A small image embedding model, trained from scratch: widths [64, 128, 256, 512].
Rows from block 5, named by matrix and row number. Rows with one number belong to one neuron. Each number is 500 + 25 x the weight over the matrix's rms, rounded and kept within 0 to 999. All counts start at 0. Numbers have three digits each.
# fc1: MLP up (model.blocks.5.mlp.fc1.weight, 512x128), inputs 0-63
# fc2: MLP down (model.blocks.5.mlp.fc2.weight, 128x512, transposed), outputs 0-63
fc1.362:481487522522528513488504526524528477482490483473526512504476477522493499472533504487509491533474518492494493491481484492491538553511515502495497500515465515477492526463472479509511508515501488
fc2.362:509528526470526540495523503505506493505513532499510497511514506499461476530511489503503497511526465510510519494489490526526513478502477489476494507492539529509511493469510517496515506493508513
fc1.363:513513486492475504526481496517490491505493496508513483522505512501520479487500505489494523490510534517488490517511491484474517507491516500508492485494507519511475496481487525511500487512497506
fc2.363:483487530527509482526479519507471504516492489531522492493536489481513495492499492513524529500506514499509494526481524512497483492509490474508477480500498494479484484504526477540493501500485473
fc1.364:529528531506502503513465478485512496499492500527513479512447546498495492525474472515496502512514464530508486511531503509476508492502509520515501467513523490493487518465496495520498498462511471
fc2.364:503491496508475523482499515504496533436550473516488493486478483500494511456516475493472488495501513481540531513488499468488527494471485515549514497463508485504519504499480489523507520501469497
fc1.365:485483485513509507497499513491522495524498499484481514508501498494471497490488525489505491501485497487499532526509513484478497504510500512499516514527486474485552485495501485496522538503503475
fc2.365:503508499467487516519503507493472509503508499555508478502524502502503510502521518518497525514516508504507506483514479487494490524500492493501500493481494488477500480473497521473464464512478465
fc1.366:506504489506496496499499515500493516503493489483489496502471501486493494496483485502499501489506500516513488506483496476485504491496497486503497494502514503501492507486502521498514511495501489
fc2.366:506485494506525478510487489491475505485493490492512490520501527512515496486484534481509497506499491522515503477494506498494513522500512501515508493511495489493502519494496497507512515505506494
fc1.367:518502537449557507450473497488517508550494546485546497496472607475558549384521492545479443489495523485510527463486525494506451537489500471608538549527428527495534502487459414470527477515471467
fc2.367:499501542526519515529476548504497516418487452520506567495488548557505457492468527523505476490487485509451480534486410547487446502522515496500461476502508443499487498546515550509475466439457502
fc1.368:518498492481496506477459490458502511498512520491467504497526492501503439533467498497472495506498472510510500510523505480470493495507492496512525488452486505468510501498543483525521510505505534
fc2.368:501507538483497472509508525526514518485496470517488507508473456509477538516497461553476511493506490500545494492501465506497494513498504528481500474510519483531468499528523513528530513496463507
fc1.369:516509501502518517506515491502483485486518511496477495484502533528507496514501521498497494503487507513506501509521503495485492506494511488506498521468506495511488513499502496479501503515502500
fc2.369:486515484498498491479510508484474510496496504505510491494513495481509493506522492505503534492510501515511485517511491506502474517481515502518480480495471507504473494487525484524511502485471479
fc1.370:463503504521520456508455476500565492486498562541566481488489496471533532514483552483507448495521496519510531496541519524485518471492480487493509493470531437455475463455524536505514492476530464
fc2.370:477440499492526579519507485493498577462567555505489512502507512525520462547497509468504482503466459441489469498484506484447535512505501493458462551518452484515492478486515469489532492488502521
fc1.371:521502501486482503526517502528520514456514520506488498513555487554477495467469512494523513458547497470489496455465493521491546488510490498492487498498506487494501535468462519533506499510453551
fc2.371:505589482509543532511516487505466494491546491495512492467508536494453495551510502500496475488491489460519512507493510513517492476516543521520512498516495467509516545493457478521466529529504505
fc1.372:525525469475510507523477493514494495510459506531474518503514493511551515514469512534505501500492501515483460504492469501492527505545522479478473497482514478552518488511493468506472493493477549
fc2.372:549520538521516450497512478510546493483475494512532481486528474475483500498505457505514464499548521534488492501527504522540455483491539500513483478509493486463502511501480484476546494474511500
fc1.373:503506498482500485553512489530485520513498506508456476498488518478441512493481509483538499502495493449516483493476509519470496504516506492507454495507471522515522481499491502513489523486501507
fc2.373:485510517467492528522514474517484526500517508514486513451503494532542494516486512471508499493497502506516493519471505496517529449499500503505508476455482517468480494492515493549518477519484509
fc1.374:501492470496506502486488523519491490491519496481513477481524529502493505496484489525486508485514529515489509520496513498501491474509501499496506506514500479531499501489492483498497489529518506
fc2.374:488496501501500483537520493497523485512482505489501507477506512490468502504517508506513507502486490504501521497495474496506485468502493507519465487509492515486484535493491523496507501517506509
fc1.375:528467482483502553452544455494518500496557512486492565499476542536519560430436519563479536553505496514538432473477539501419528511562461437487518455501533477602501514495468434459570485527530457
fc2.375:436455472478499534531535496579571441498423496492561442563515496410490535525524449613479534518560518541529513460482556511505526453557476481531506504597469509513448541482453519542488488503525458
fc1.376:495498518487507489499512495510506498510492507494488502489500493505497494506511492504495487492505505489496506507501503494494498493507501493505496491502509502497501502493496495509500511497499494
fc2.376:499496504512504506505504491495499494491490513496486525494504502490493494502505505508493506498503502494492508501486503487490488494497490511502501506499512504502496501507505518503508500501498497
fc1.377:516540506470497485529520515554521548513483476466531475491527539489509491476501517468485489509517456482478489513506425477493487494501539455567475513495528496496509495522504500536443476525481538
fc2.377:529479520502475512495478495516511502492517513563486517530512523504509498468484476517518457453530514480510441530548513461495524482487517471504491514554551483502499533527501515499458487479493489
fc1.378:500493497496498499513506458507517492494466527521511490487489513520494511482510496490493482487507494490516488499485494478503508492508478479495499503486502517483526517542498487507481528533500528
fc2.378:468501487473499502489483515480482519504492503507484529530479504500491519521494506486480481504509508497463507518499515500512508505489464520488496501512498512482494520502490533523480493522508529
fc1.379:557480490536506492510541510562501597516450479521518497479447530498481473518542475490490543539502489503491472550476505474458466477474508490494520535511602472469454498500516531544528531494514492
fc2.379:537471506492537547529500487534483507494494470511483487493501453506475528500510512514458518454540510531478507529544504510536529533523504469544512489489530475462521520527537503466527569513533474
fc1.380:511576467460519521463534547529468405489485517486521480517475522469511521470459473459529568539470494468472539512510499539517519496488507473490501534508527509532513565526559489518484488494483510
fc2.380:483439516533486474543504463531480480535474526500521532498482437521520521494542514535494472438530542486500496521514476502528503484524494486452501542515517474548490508540493498521484462493479507
fc1.381:460454523441498490526469522455483500494498539504540510481522512472464476544514564482520503471463501477479512441501504484469505503517556487520500513501525531498495496501475498482493478478526494
fc2.381:535501500488478531535477478478522519508534454487477481499453492498489489492491510475511512515492481483539486466487455538522444496473505549479477483556471522494471539533472510492474487482524496
fc1.382:515501483479494497510522494490508498513496499499507496504488510515506510486484508500501496496488495483471510492497517512488507479490495498501502517513500500520500494505499508521495495509489520
fc2.382:513483504499488500498529507504525496533504500496498485514494509490489502506497484491489510491484513487516504482502485497485509515502519512508499500487494513487492492498480519499499492501525487
fc1.383:477557563456488488519455378498422516507497489471448517478493492500494462496542489537502472517540534537504507472534497523511492491469473511541480545489486542567554589519533469545496531486501501
fc2.383:489507465487532490516505503562494528526501523536508459510501524505450482500479478489508501443543479461528445496466497494500442513518544506536586411528471441522471430563478522492440397485539542
fc1.384:506537500539486544524419474499515405500494508493519480556500465566484484512500507485498501476492515518515553538480426512502451451490437482454511503490495445524538483462514504480442513486492502
fc2.384:531514512535479503511559562466517505480524533458528475552486487461469537519479486476532494500480520518471507483454533506477502512474492506518458503489500519523510503535508435508468522478486502
fc1.385:527526528473517441474549602519522516516480520448437554564582474543421591520489482475478461500561529500516446468489541484461454545567483538498431469500475521541524469481548497504549495488531532
fc2.385:494483498563511482548503511470479458478523509519482472529536513517484496512503513419507501558538490498459538512436549555537496497491515535467531428458497576487410529486467506531526513494483454
fc1.386:531487460508478516490534508488469447483508479493494523468507491485463494457417515495525549465562454530517489536461484497496529474453500542531460499501546520478539498539524503484514457535563431
fc2.386:504517552480464493502416468506423522441499528497482421571543489511484490495511515507467504485488480475498537533580497500486546466505468504451475506522514492545451557533524446468538483539482560
fc1.387:510507492511489512498495502494511505505497508486505518513503489516491506486515493507486510496508484489509504490486496506480481491483477512481515491506485486495500493492498491498494503504486519
fc2.387:533495494504518474516518517482528487481519503497493505507522499504505499489501490494506492517489502520515502509491503492501494505491472493521493492505502509495492507496504505488514526479514512
fc1.388:486490510501503503520506517510481502502521481488538486489460454499470483517482548523498493502489508490511496483503470518484531512516498494531509509482534504499459500503492484516492503481508507
fc2.388:508479521521484476487501477496478486503516505482511499525507459495509489491477528494517499484536507497503497475493505512519458481497549478529469500491479483485516508491535533503493543480508504
fc1.389:478523478565484463465525547465516504448553454500497446518484490563406459489465505465479544530428480499543536458487494474475471518501501454506487478483518515544558594459534518531522543472509489
fc2.389:526561492443444510455519516459451483454492513455437526545499470471481521496521512463518487486525468441512501524462482526526524553508557524505463479453504572474576527544474600506471519472462560
fc1.390:501490494495502501508496500497497512496511497502509512499505504494486497482508503493513513484507498494502511501497509507489480508498480495507509497469496493504502493497507485499493498507500525
fc2.390:495501499498505493496503504497509516477478510508506493500497492487506510488500516495492482497476516533474497498512505485488508492513488506486497514489501512497495496497506499520497501495495478
fc1.391:497494497515501525505493502514499500514508523489502503494502477525486501480499505466506481487525499486499486522491498479471515510486515508529494506482492487512520496527486491474488507505513497
fc2.391:463516519500516479512519482496504483493490486484506494501494518512511481505491526507500546501508502533485505508497497510500472495490495514492484515510467530497512493512494503520494473507515472
fc1.392:532500532493487505513524527508503549520491527485509515580531510488466484525520446494485452457495452478485462547488510474487507449532506543524470462443495510438538525461480481509493519516519469
fc2.392:523478501458514538467481488545484497526482479458516526471472494515508497525499501494497490501468438497491533562483544475461504505512535491471508565489456507473458504528473497504501447474486546
fc1.393:510492495496513493503499508498510521468504478507517457460515484503517501495487508516487495492487488492505470487477509493490514464522503474509516486513508514497512495514464531522504553471516528
fc2.393:507547503489489474489531496515508533507508511481498502511497497502466497517479489526501448502498516502506531496496469513473482506482493515515509500487487520518492500492487514498484486486510480
fc1.394:496501476542512549468565473464485526487557504597518459470532508501477558481543492501544441462465459507550463500469567515438392558588510516495427498466578415503484462468525570468541522471518478
fc2.394:488601502471454540579494503495481473508480472541526409497500477507517489514477505515448470506576495494505500446449505500482467525480512528497482505583566524564509564518476469490517505468467521
fc1.395:554486467441500512489500478489530519518461472528444503468473502512474451490497509545513474492505490526464534486524519496477495511480477519529495505491510500455486493531489489480454532499500529
fc2.395:496504524476452500495442488484517507507494473489518532526505520529516487480481490503476511530497520487486519506525560474510490523473529504519518511505496523516488484512507506524532500475499495
fc1.396:487510477465506475483521508491528484481480505502476516449475500524526493494490457454489511506503514494515491444518508485496522482493456486531527532501491463512520490497466528484543501524522464
fc2.396:452484492485486490524514502512482502488477501464501460527513510500503518525493536557484447482482474540490472458475524476489476507519493545530524530517460457525493465522479515491517519566561470
fc1.397:495517497504501507496494493495490515490507509474510508490494492493493480503509504514508497507503484505496483492500488494480498491500501496496510498503476502511511491507495500505493500497528493
fc2.397:481488514510501511516497500500517499505498477506494496501513512505499494490498487499498502498499499495496506487486507517501505495517489500502497493505500480506493492483502497520490480489514492
fc1.398:499498503488496486488505508492500496492485512499505500496495499495505503510500491472490504493507507516496500496493498496505493494514482486506488500493493482499506504498495494495497509496496494
fc2.398:499493503484496509492505494491500471492490500503513520506501502506508496513510501491494534514491491489509496506502486485490498499514507503508499491504505516496501494505499510516517513494506513
fc1.399:496485477473505469485513494463487493542575497534471490512526510480489526541547490484513514458489508572466513541492506463504450487458514482478511503504490494497490539479454545460525480452464526
fc2.399:510530513512499485490470477485508515491494456536509507520439524483475503514495473479462491500500523508496497481486493455502505497514534528527464467473472541454501462477525509461499512539500469
fc1.400:504499510509479489515502528482514494507480495495479496504478502505514514495498503515488500468499515498496521509505509489489525505531511487498491497501485502497502475490494502512480511511531477
fc2.400:514513487473496508507490513490499495491488497499485513488491525493517498524496512514478489492494476520511518496516487490514498511503481510517522465523483498494491505492496507509502503464467491
fc1.401:504484493471472505495493503487510492502496498487493484517490496503499501500515512511488519501505495486492499505483493503491487501494521478498496509495522502494490526503510509496492490502479486
fc2.401:488493514473498516514475505517491515505510506481489505502498510510526493507498511489490504511502505527511495502499488482513503498491511501495491484491481502499484494476496511515500514481512515
fc1.402:491535475511516515514520509472489472508485499497479509531508589455494478529486461448493545447470457482456518530473481516522536519534478503474485505504455504552574479510511501553462532448505472
fc2.402:472517568489518530491547516491515490465484500516513516438481515518479495526538483499481553499489510429481489518528478469495569486455467462473504477501522485547538523477506497518511481556504499
fc1.403:517553496530502502519478446487521521446505522517504500490487479497510485460484446481486483567479493518490492536531523496508529488460496506535454470482495540470503472518464500482546543467479508
fc2.403:507443537530499519490512457485469516447500509462491560507490523491494520513520484513487471523474511492513476479528530527453499483544487487504471506503476505520465517475539520458438498491517507
fc1.404:504515506493512525511542524468499490486506497494509444499489516496522492489516499503486487513528494490503474512465512492492493502484499463497508466536507498473508512494512481520512511498484548
fc2.404:506489470518504540522530507501495507522487507511459510505515494486534526508473525521525460487519499488530519472541498500489456532505487532474518514463455498528481531524513502504480491506465522
fc1.405:547465435526521519468497488542448499526513489502552541532491515482506509490519514512566477529510523505539547479491538442475427535435556487501510483502472548526465504454548446518496507455489489
fc2.405:524549478529543510497488572500451505482494509540512513476479464529506535455510463553474517494438524519496550518491493501566520464541552513448473469474509493548463544476487557573504520497457552
fc1.406:479475448476470526514471449460484471489494528551513514506478472524536466491491507530489479492493558513516530509518462531435521507570485518510516448524526483484562508510488437494476494469461473
fc2.406:561499470498447511507490533478504559542482527540530468481517487503494488488415509518583498508543518508475481542479458510445493515517474502469551551521432481494476452457535533447478452499511491
fc1.407:472505516573479459520485521505512483526514509494526487473465529473426463573493543507508541476499514499517492483538500463477459489521530498490512469512517513465489523481547451499510545504552511
fc2.407:496527498521484440530506506488485465523533494472518492511496523491536454459485518509481461513531453446484526475537469504510509464469543526510465496489493479497527500525476458499470512545498497
fc1.408:498486507495505496479511510523502539513512511504516462499499522507491501452476484507551505469471506473491495482509523499486444510503461494515517544503488508496505467477482492532507503535525442
fc2.408:493542489518471511477508502497501519507507523523494505509519498531488529486466470493468490485510507472454466513508504495526503495528518499509496489475498518451537508496524498519518526514479484
fc1.409:499494510496495499520494505507509490508489496492509496515490485488503497507499506492490492495513499486508509494494504499493500515507495499497492490503495506502498485493503498499501497490497508
fc2.409:498497500494497513502501509500500491491506517499506490504510501491487504477500517490493501501479494504488498513504509496502501493492500509520492497505512490501504504511495499497510510493505493
fc1.410:508503510489493503493507502516500492493523500511504491511494501496499500509503490498502503501478493488488512496494496494497500494502511493507476492494506497490504508506504491504502505500499490
fc2.410:514503492485489507502515479504497488481489503516499509502501500515513490495496498507496508495503507508510500506486505491496488497512516498509501495492505492506500497488498508483515502493501484
fc1.411:483525491507499505489501503526488502478467541522505505491495508467493501495540507486515503493473520525490478514487476443482531498437478483475508523470483509526479525512520516496543500523470510
fc2.411:491501494473502490498517500490495487474506458484509512504506485495495500504490491506494523504497503505498482507485488508498493505489469514501475488491506485460494492470500496472514524500515532
fc1.412:496530492514501517473507532438479490502505466524510517541565499525478489522512536526458539471468542517449535431501471450488560488511521461472508499521522487485480480506510511498526506520488530
fc2.412:530521524517457466496474541461529514522513421489501514542451504521491507521530451485511510442487444452532529501469495468549518518491502538498479545489516431479544488517504495475505483486561535
fc1.413:459519492511518496495476516482468463491513493448497588505539504478479581460510534558486507435485527534464490555521439482488499587538474478453473500544455517544537512469493502531478516461523472
fc2.413:512539547527493506527551528508441512557503469467548484497500479504485431496466535484482494468520497542481468541469527529496507488465413431484542454502546429514538482526510499516487480518543514
fc1.414:531546511529481493501501513503501500509533503524558468512493516505463440490473483484530477451522477504476543521470476514470454453469509480499510498500539509533510552507514493499510499490512554
fc2.414:507482509506481504530541491522478482512482535446471526473523519500507515498523476475480479466494463512516481498510498465510469478494543537523480535474536507477474525522490513517509503484484471
fc1.415:507507509524500462472527514466514506516454463536552492517488457451500505543525478545569487477460528550503454484500564491536497479519528468538488489496465451500474501483480555467489567498600488
fc2.415:516479453511507550512448484511471471498530495508514486512495525523525538497489501514464517517497475544432515517486485495434491494500516556471484515489504515509514493533501476494505512525525505
fc1.416:531484534497540559529495528438480550550578546440515441540459513514548544442510489550494485444481582534567484502485480505479476536514470462473415479419540537525456476515569501448549488515446511
fc2.416:436467528472498466568495569571531506536484546529479455559475481494501586513401488459548488502510441520471486474520473470484512482530468474505466515488557474527494412540451540511549481475482552
fc1.417:502494501539469504489523504496502497495491481489494483519488489491524498493510485501509504500508497498501509495501482495498488489500474495525488499496508523488516508514497504519502490508483480
fc2.417:509492483503501500504511511485507511490486480488503522498507491518503501506508501515488473503490494510505493520494511505500487504490513497506505527489533483497492491492510475516506456510503485
fc1.418:545481516532500495453519482497473514493514489489477495514518486490476517522515501496503504526510470496484500528534460504486475492526519487503471478474481470498495503499516527516517536509456518
fc2.418:542516483481541485480453498490534502492500468540520520490508532517496533493509512487495485510495507472480515503521518480478478558517530544533516495536494503495513495508482495507538502523483500
fc1.419:518452469492474461481555488467481509483500523543540481495536522345507536536487461448460524495531436533474516482544494511463510494488491467553494491525516433467495518496526433504530474428506534
fc2.419:435509453481514466467545462482505518533542505476498591425550490513496555585480557474492464490489482474490474509562456499513542457520525515537519515573528539447474516505535451476556453567523502
fc1.420:487436542515479507524451523487497507463431556532557529472492486493449470475535484519451534437440548599507461505475450463576536522477513488482556459492575499542442511477444477577533537513459465
fc2.420:455526512462434524510488512432551530554541533484494496566446533546506521487522467434519468495541460570494497484522550488501540575517516516424538539474529495453534489546451524433493454439503495
fc1.421:492531531465463519563530510479520492511427516498519513518496470504515466498511477507463471534510499466507542481502481519459442540469528480518485525465597522506504452502505489530537494474478500
fc2.421:542514528483527509507470482487470445531478485486485495478526538508476526515546480558553521489534529423504469451439515482528522500463515502522539475476547499519510527476516483461492461467538446
fc1.422:514503504511494499505504494500498510506506492482514498507507487489475504497498500497513498488485507486515504506498486498498508496494499481521502507459502513524516510503512490511503491494510486
fc2.422:499517523508490496474500488487493503467506505503498493513504509507509491499483489515511531496502512498505495497488494504514523520528516529510488504506511504495486506477474504500508476501529502
fc1.423:545545480535521462531571487478556488474500518522527524473492540473558504498483443479445432494554498544485436441467495439421500510492515536516433528545458520493524501510444513557454514538542482
fc2.423:509455467547537516459516557467527469443441525495431421502467572490488499473501429490536536534483507506490569557457571554507467494522493474468464531505610449495495473524483541520507543517420488
fc1.424:492510505502508497512493500504504500487508492505496501494512488495506496498503515495512490494510500490501480504518501491484497501488503501501486503493495486488497497505501488494501502517510504
fc2.424:509490495515506515499508484506482503491499511508498494495483508486500481499508482509501509504507487485503504523500502511502510505489501517504498495516488506500488495508505510521499483497503506
fc1.425:490503488486496509515501504503511487491489495508494505507506498499499496495507506497504500489507501514500507499491497500501499508497499493507493504506493513503502510502507498500508501475504496
fc2.425:482508493498494513516514496508495495490490513490508497511493510500490505486510506510491489501499495508486501505509507485500510487483496509503494493493514512501513502500501485494515493498511497
fc1.426:525495492487554515484526431473507492519489557520469494488462554520462508490512497512485510532463533447472497530463474484502458497500448495527495521534477578475484472521491523490510494533519515
fc2.426:505521467522439495493470509475515535480521532477497484467499531580516489522483504509498487549490501453500531512484521514488496496498519446506439498487469486418456522512540506489500484469534558
fc1.427:502444472500463484513530473448509483498510478540500525496490478507489459517514448503492495487445477538470557513501473519512495489523525491486499465490547497522488460501558489526530505480522504
fc2.427:510464469463397489510537498518442454464458574511483534502527565489453465517543482496454481476515557479477457505526471501470548495486505506525462546521500457528505520508529545419491435595519470
fc1.428:496529444471514473504524460477450513499463533515499516446496493495454546493490521480517529523496513467560508496480505476476538515494523506511482515525510510538506390530514453508554532512478530
fc2.428:493474504453491510515481487455457502514523496475469536453528487509478545523529500503470550527486502493448481428525472524482552531563501500535512519538462538476501498523491454531518510505502475
fc1.429:530486526539421464448502483504526464514491517550426508536463478506467545490505503503534491501541468504443497480516450460492521526491459517489487516483492535466451493479497474516482562488482551
fc2.429:508492487521494485530451523560527495480458524502520469452476489589505576555506538499518487440487470532519473543459526537520512489513460484477533474523487573458428465513489507504468462520424479
fc1.430:455509498522459485524459528527511432504491515493508526500507494564510524572558483514494457523532524521452475532491511498450474480480467473504481512450475505518540537497534506503516496548521475
fc2.430:465484489474543477520518492517517554482498501530478526500490541553516550525449505529505524505428501541536474505464471481509496520502495512465509487484494508476495479512504522528531516509489508
fc1.431:497498497508493495512492488489506499498501534486485529511478504488510510481484505488501520489501516498485483493504512510507494521505506502496504493495494494502519480473493521477485519508498479
fc2.431:520507462487504496497480478464503515525501499467500490487484494500530487501501495499500517492494478508488496524509485479491477495519487518529509478521477499519490484497505515492495530501499510
fc1.432:525516490525492511492471458506547496520478479434481513505492491522509502518484528510528475499494514506529509452534492515497477502522476484521476519466503513515506511501507549516515534521505507
fc2.432:498524471475471493501482538447485476517508470500477519545465546487497496508519482487480500524475477500493514515471522483490516498498522545464522532503508506488507509484468500516550507521530508
fc1.433:554472516455450444488486539550460481530475490460504509459510544480469490527548508499477485478452504534522525526490453466492477530492547460515527493482510511490513449560512491505510577473459544
fc2.433:484533511504490492420520490529534520471475477539452518481507469549495549441533455514461455472490518398472561517469507527531529504495494559483535478513490532505539484539511510504464523430496500
fc1.434:499483489522493523507480497495492515488483515486503534505477492498509518514516458503489503501477544489515500473524503508489501527479511489479505497523476499494511524497495489485503488507474517
fc2.434:498500476482511509504502484486511492532468501503491489532498522502499505498485511471454512505498501510510494513498488487527491499490498523513490483501492502497504495488483512524502503496504469
fc1.435:512508496517501502500503511498517495496498499496509493510498497511502495494504506502495497506499500503497494497490503498495514494498507490509498497499504497500507502488500499498500502496498501
fc2.435:503513496479500498507507508503504497494495501512515490497490497502522507485505516502493509510504511497506491492499511496502504519503486499486495494500504495499509491497493498499503504492508499
fc1.436:527506477471515500510510484495478495493520494494530513572519450518504489543471524456486543479502492518483462523470479469496480482510428466504508516516498502513441536443473486495495488508508532
fc2.436:482503516535501497493476492478512483453470483568549477471504478511536493513503451546504484490524515538539531470489507494514487507491485471529453470495499495514497562455506494511483502454472502
fc1.437:500508494499494492505497501503484498507506494498513502510501499503493504512497505505485495498498499496508489510502501500495494500501498495503498490492511495502502505500502499502497496506499501
fc2.437:516500487494495504506514497490515513488487500502504502503508492500491502500492498493498496499501498501509499495516493500503493495496500504501504483506512489502495503508497512501504475500504502
fc1.438:510515489505512507489495522517522508502488497502484485512492484503490511489513500518498530492509524497511500481498453490481531499502506504491499515519495475491489502495477505497490527513518523
fc2.438:514512504479525508500503529520504479511506509493504494517483504517474488511507480509484506502513512503509486527491515513515483481486497490508487503513526504521503486484497486471515502488520510
fc1.439:492467536490498493505505502504511492512485504497510506513465521489480490482505503515488504495519500509493508496503487510488500499498483499520524491487482497518496496504488509496506498481510492
fc2.439:510498513494510496487484508496493503497510494520506506481495501495500506525504495500511490485493482527506499504501502501480485491500499517490492488504497474497490491478489509512510507495509497
fc1.440:501484481471505505519482506491468515514494532535490546483508500494524517503523520472504539466509504471537478484504521466482531478500504499508511493507511431525506514518483512521471498514515435
fc2.440:505525508515526488502502513504499442483503525498512499465492455527538520491483517537481485553527512480482448535501500507517493454507517503534532476492438499473512472525498500489503502517484523
fc1.441:506487463558454481474502496477469507524464530497480481493475509478514466473467478530535485523547456490469481496522497468476528524527489485524495534498517493524518502477469521566454538503503475
fc2.441:532554478514488495461418487522506491518516498494513521428497554512481494444537500475517501515501508543497511504558523501520485486521496495509497471525506544486509550465467429501492459486511520
fc1.442:515482477537531507512446472513479471517464547487452539531527512483544526487526532523462518535514507497474525541468508448498466544478535459483518447499499480505505485534479531493445508483486439
fc2.442:500463522459511508514472500476520504488536492471494493499491498495532502485487462525484493506486515489505469522514467553490521510502516496475487491476479538529489541523518489585527503453500490
fc1.443:530553484508510487484469509523520505537499472463468543517566504482489506482532526474494485522526523468518502537513458509469470524456480475502492525470480501505488477532472482509462489516470503
fc2.443:526506495561533473496532469515554471509553495482449447467479494482505486485458523506540522502458481531477530496505555499522491473449548528533521539485436480517487458494476492515493504500499482
fc1.444:504492522531539497518492488505502490514497489492525513512494511529490499498492541459494497503510527484476513512445471499482501482454483504491503486493508521498463501494483502514473508469514472
fc2.444:513490502500526523478478507493491511506490519474493488492494507477516508495478505494475478520503499496487486489490498503494507506506502518506495498485461502499516524512497500464468522513528494
fc1.445:524474488472490500514554494490503508465495496482508530504493465507472489512516449530506538482470473480503506512494508500500517493487509517520496468485478523517490494519477521503546473494492532
fc2.445:497485503495510517477486537478463501473460513519492475526532487494519488494487469471491518537534500504508525463519503475449488509470513490513493510489480524489460459508485496458477472508505521
fc1.446:442537454435501483470569474523515507484509550555477490499472500348496488500471541495471542561513507499545518470469483505483428514494538433487548506485567488478542470539519487498533552507495508
fc2.446:471512509455479462514519513493572506534488461525426518470516462508576476451578507459472521485525552483451420506533536448479524538481402536525501496432501463521549525527507485510481500479474520
fc1.447:505510507500493477505499499486524504508543506491493496499465516505507502474504494511489501505497519521511476486523515488475494524486514457523495514511508510492496485517518481501504512490478509
fc2.447:474531507481537525507510512489496486495475492509492502499479504495490486497496475501491487521515501497505487497493525521505486506525542515487506490544510502472510512475472508508487506487506507
fc1.448:495480481499507507507504507497498510527506521522502497499496503462489496493476493497505491507491502510521506502488489500487499512495499510495524513484499504513489491498495500492503516500500513
fc2.448:483512508491493505477504499513524524502506498491516491490491510496518506471496503498495510494485486481500478519502514510522482491464515466500522511514519502490479499509491475517494508491524507
fc1.449:497475527501593454502530474504479412487525495509563559549576499538438570561546503547499549492562494518507421492464503469504472548562474538506489493481503469457414537538543463488533504498522481
fc2.449:522505514486509474516473500417450427534487471497447516529440503483479465517565519535505464512481534506459528492506527545479513528540525542525490540515432565558464540488481520452475529464509486
fc1.450:514506511547512501448490525517493504484466534531507456473485546511506530495514573529541508513474455498482481500516492480460472506499540519537477536516500486500517520520529529522478499439443514
fc2.450:553470521536460456510515494487488511473496520470518525479518483464526532452505493518484568465456486513488507463493495547547543517466500506479498530478437482567491488507506451541500486441517524
fc1.451:489485509513480487504527534520487509505480504496513484510481458506474486506502534494541457520494499482494524497520494481503509520503505519512531469474491522485511498498505479501500502490512520
fc2.451:502511527499528517489540474453490493526466475532487497467538520503481525525515503497500496501501524512452458484492484517492510515501478501507485481518515520483463507525496498475527525522487517
fc1.452:486496502512513486501491512505500502492532487478511501467502474493494499507486519484495503520490496465489495507531489494493501508472525479537490492536475507502502525472492508508505529514515490
fc2.452:515501470466543497497497512491509486468513505509528492483495499536496534525475516495490488521496502497476525460496504502503489504493507527513508485492511479496507505471499505480519524499523491
fc1.453:480509483497509482492508521520499503534495513522439517505540514498516493465508482489461502493515518492483491464501502485490495537503520489508503484508532491515496562477516500503501454464513498
fc2.453:516512463526492491492508501464484520484513521510503501510488509502532504486512498508484512490489476492490509498505506468492503487497507487491513511505536534492482497521517459505487494522513472
fc1.454:515482511462516479444504476479483560466517448518535496497585476507476478507495493496460491469566510521520531483435526497477494557476473512465469479508509502512528509527495510516514552461502508
fc2.454:492527451538483507520509515517527539476483521535489504514480480479481527469521513478510478538506545519498458504543514510476513454505549495500539495503474511504494515517513495516491475531501519
fc1.455:493479442463553479487525473544486463474482523456508515526468488504501475530546539471455486567487534526543500448437468500516541519492484445480485480459430511481488516516452566478552535489537495
fc2.455:461538511519506511459497525485479540458471510478528513493485490536527477533532524498487467522461489487501519535514479509427516500512504517482418440536523503529473511505509538512505446524497558
fc1.456:522488496484502507516546495430452516532518441540501517513543510501507517508507457466474505500514472472507462473512504477478504480476534443500519509470572516484514487488470470528473474515521505
fc2.456:549522494502536518532491480466440489509516392490490510507533487524497537508530503519548502453502545516477520514522482515480502451489486490536490459512471473513464516511492457485426529477514559
fc1.457:502489489487559491403487491469558508531520500472485522530472503436487555504500491468473473545507531473524506471459545481494437488457536513452538484457554464516475543533482506503518521555556531
fc2.457:507488501506447524486475507451485468482512535485500513500431509503497484510499440545480580466434478519497508479530552510503501489513533480482490499513458530489483441508448482467558529501488501
fc1.458:516507494500520482490469509493488488456509521467514492496485499468522570527521488499477505497471457491529476472501531478460547473504500496556524488502535486480535539524477491494530484480487471
fc2.458:507475503457474489466521502509511497466504532457499500519515483474547533560520507476501487526495463537478527505517490469488485522517480517550481476489502487507492500540477495500462498527534484
fc1.459:547485524515448494465512462518501522510498498467479538478505479506507506490496465510424505482497510484537484474506532500481511470508527520532457511469460515481490502510504517549495497519471489
fc2.459:468532487523514522477476525487451563494507523477495532485474522466509485507494511496476503523480539480529535458495475509477459564520521468479494519525492501477529532484488502532499524490440507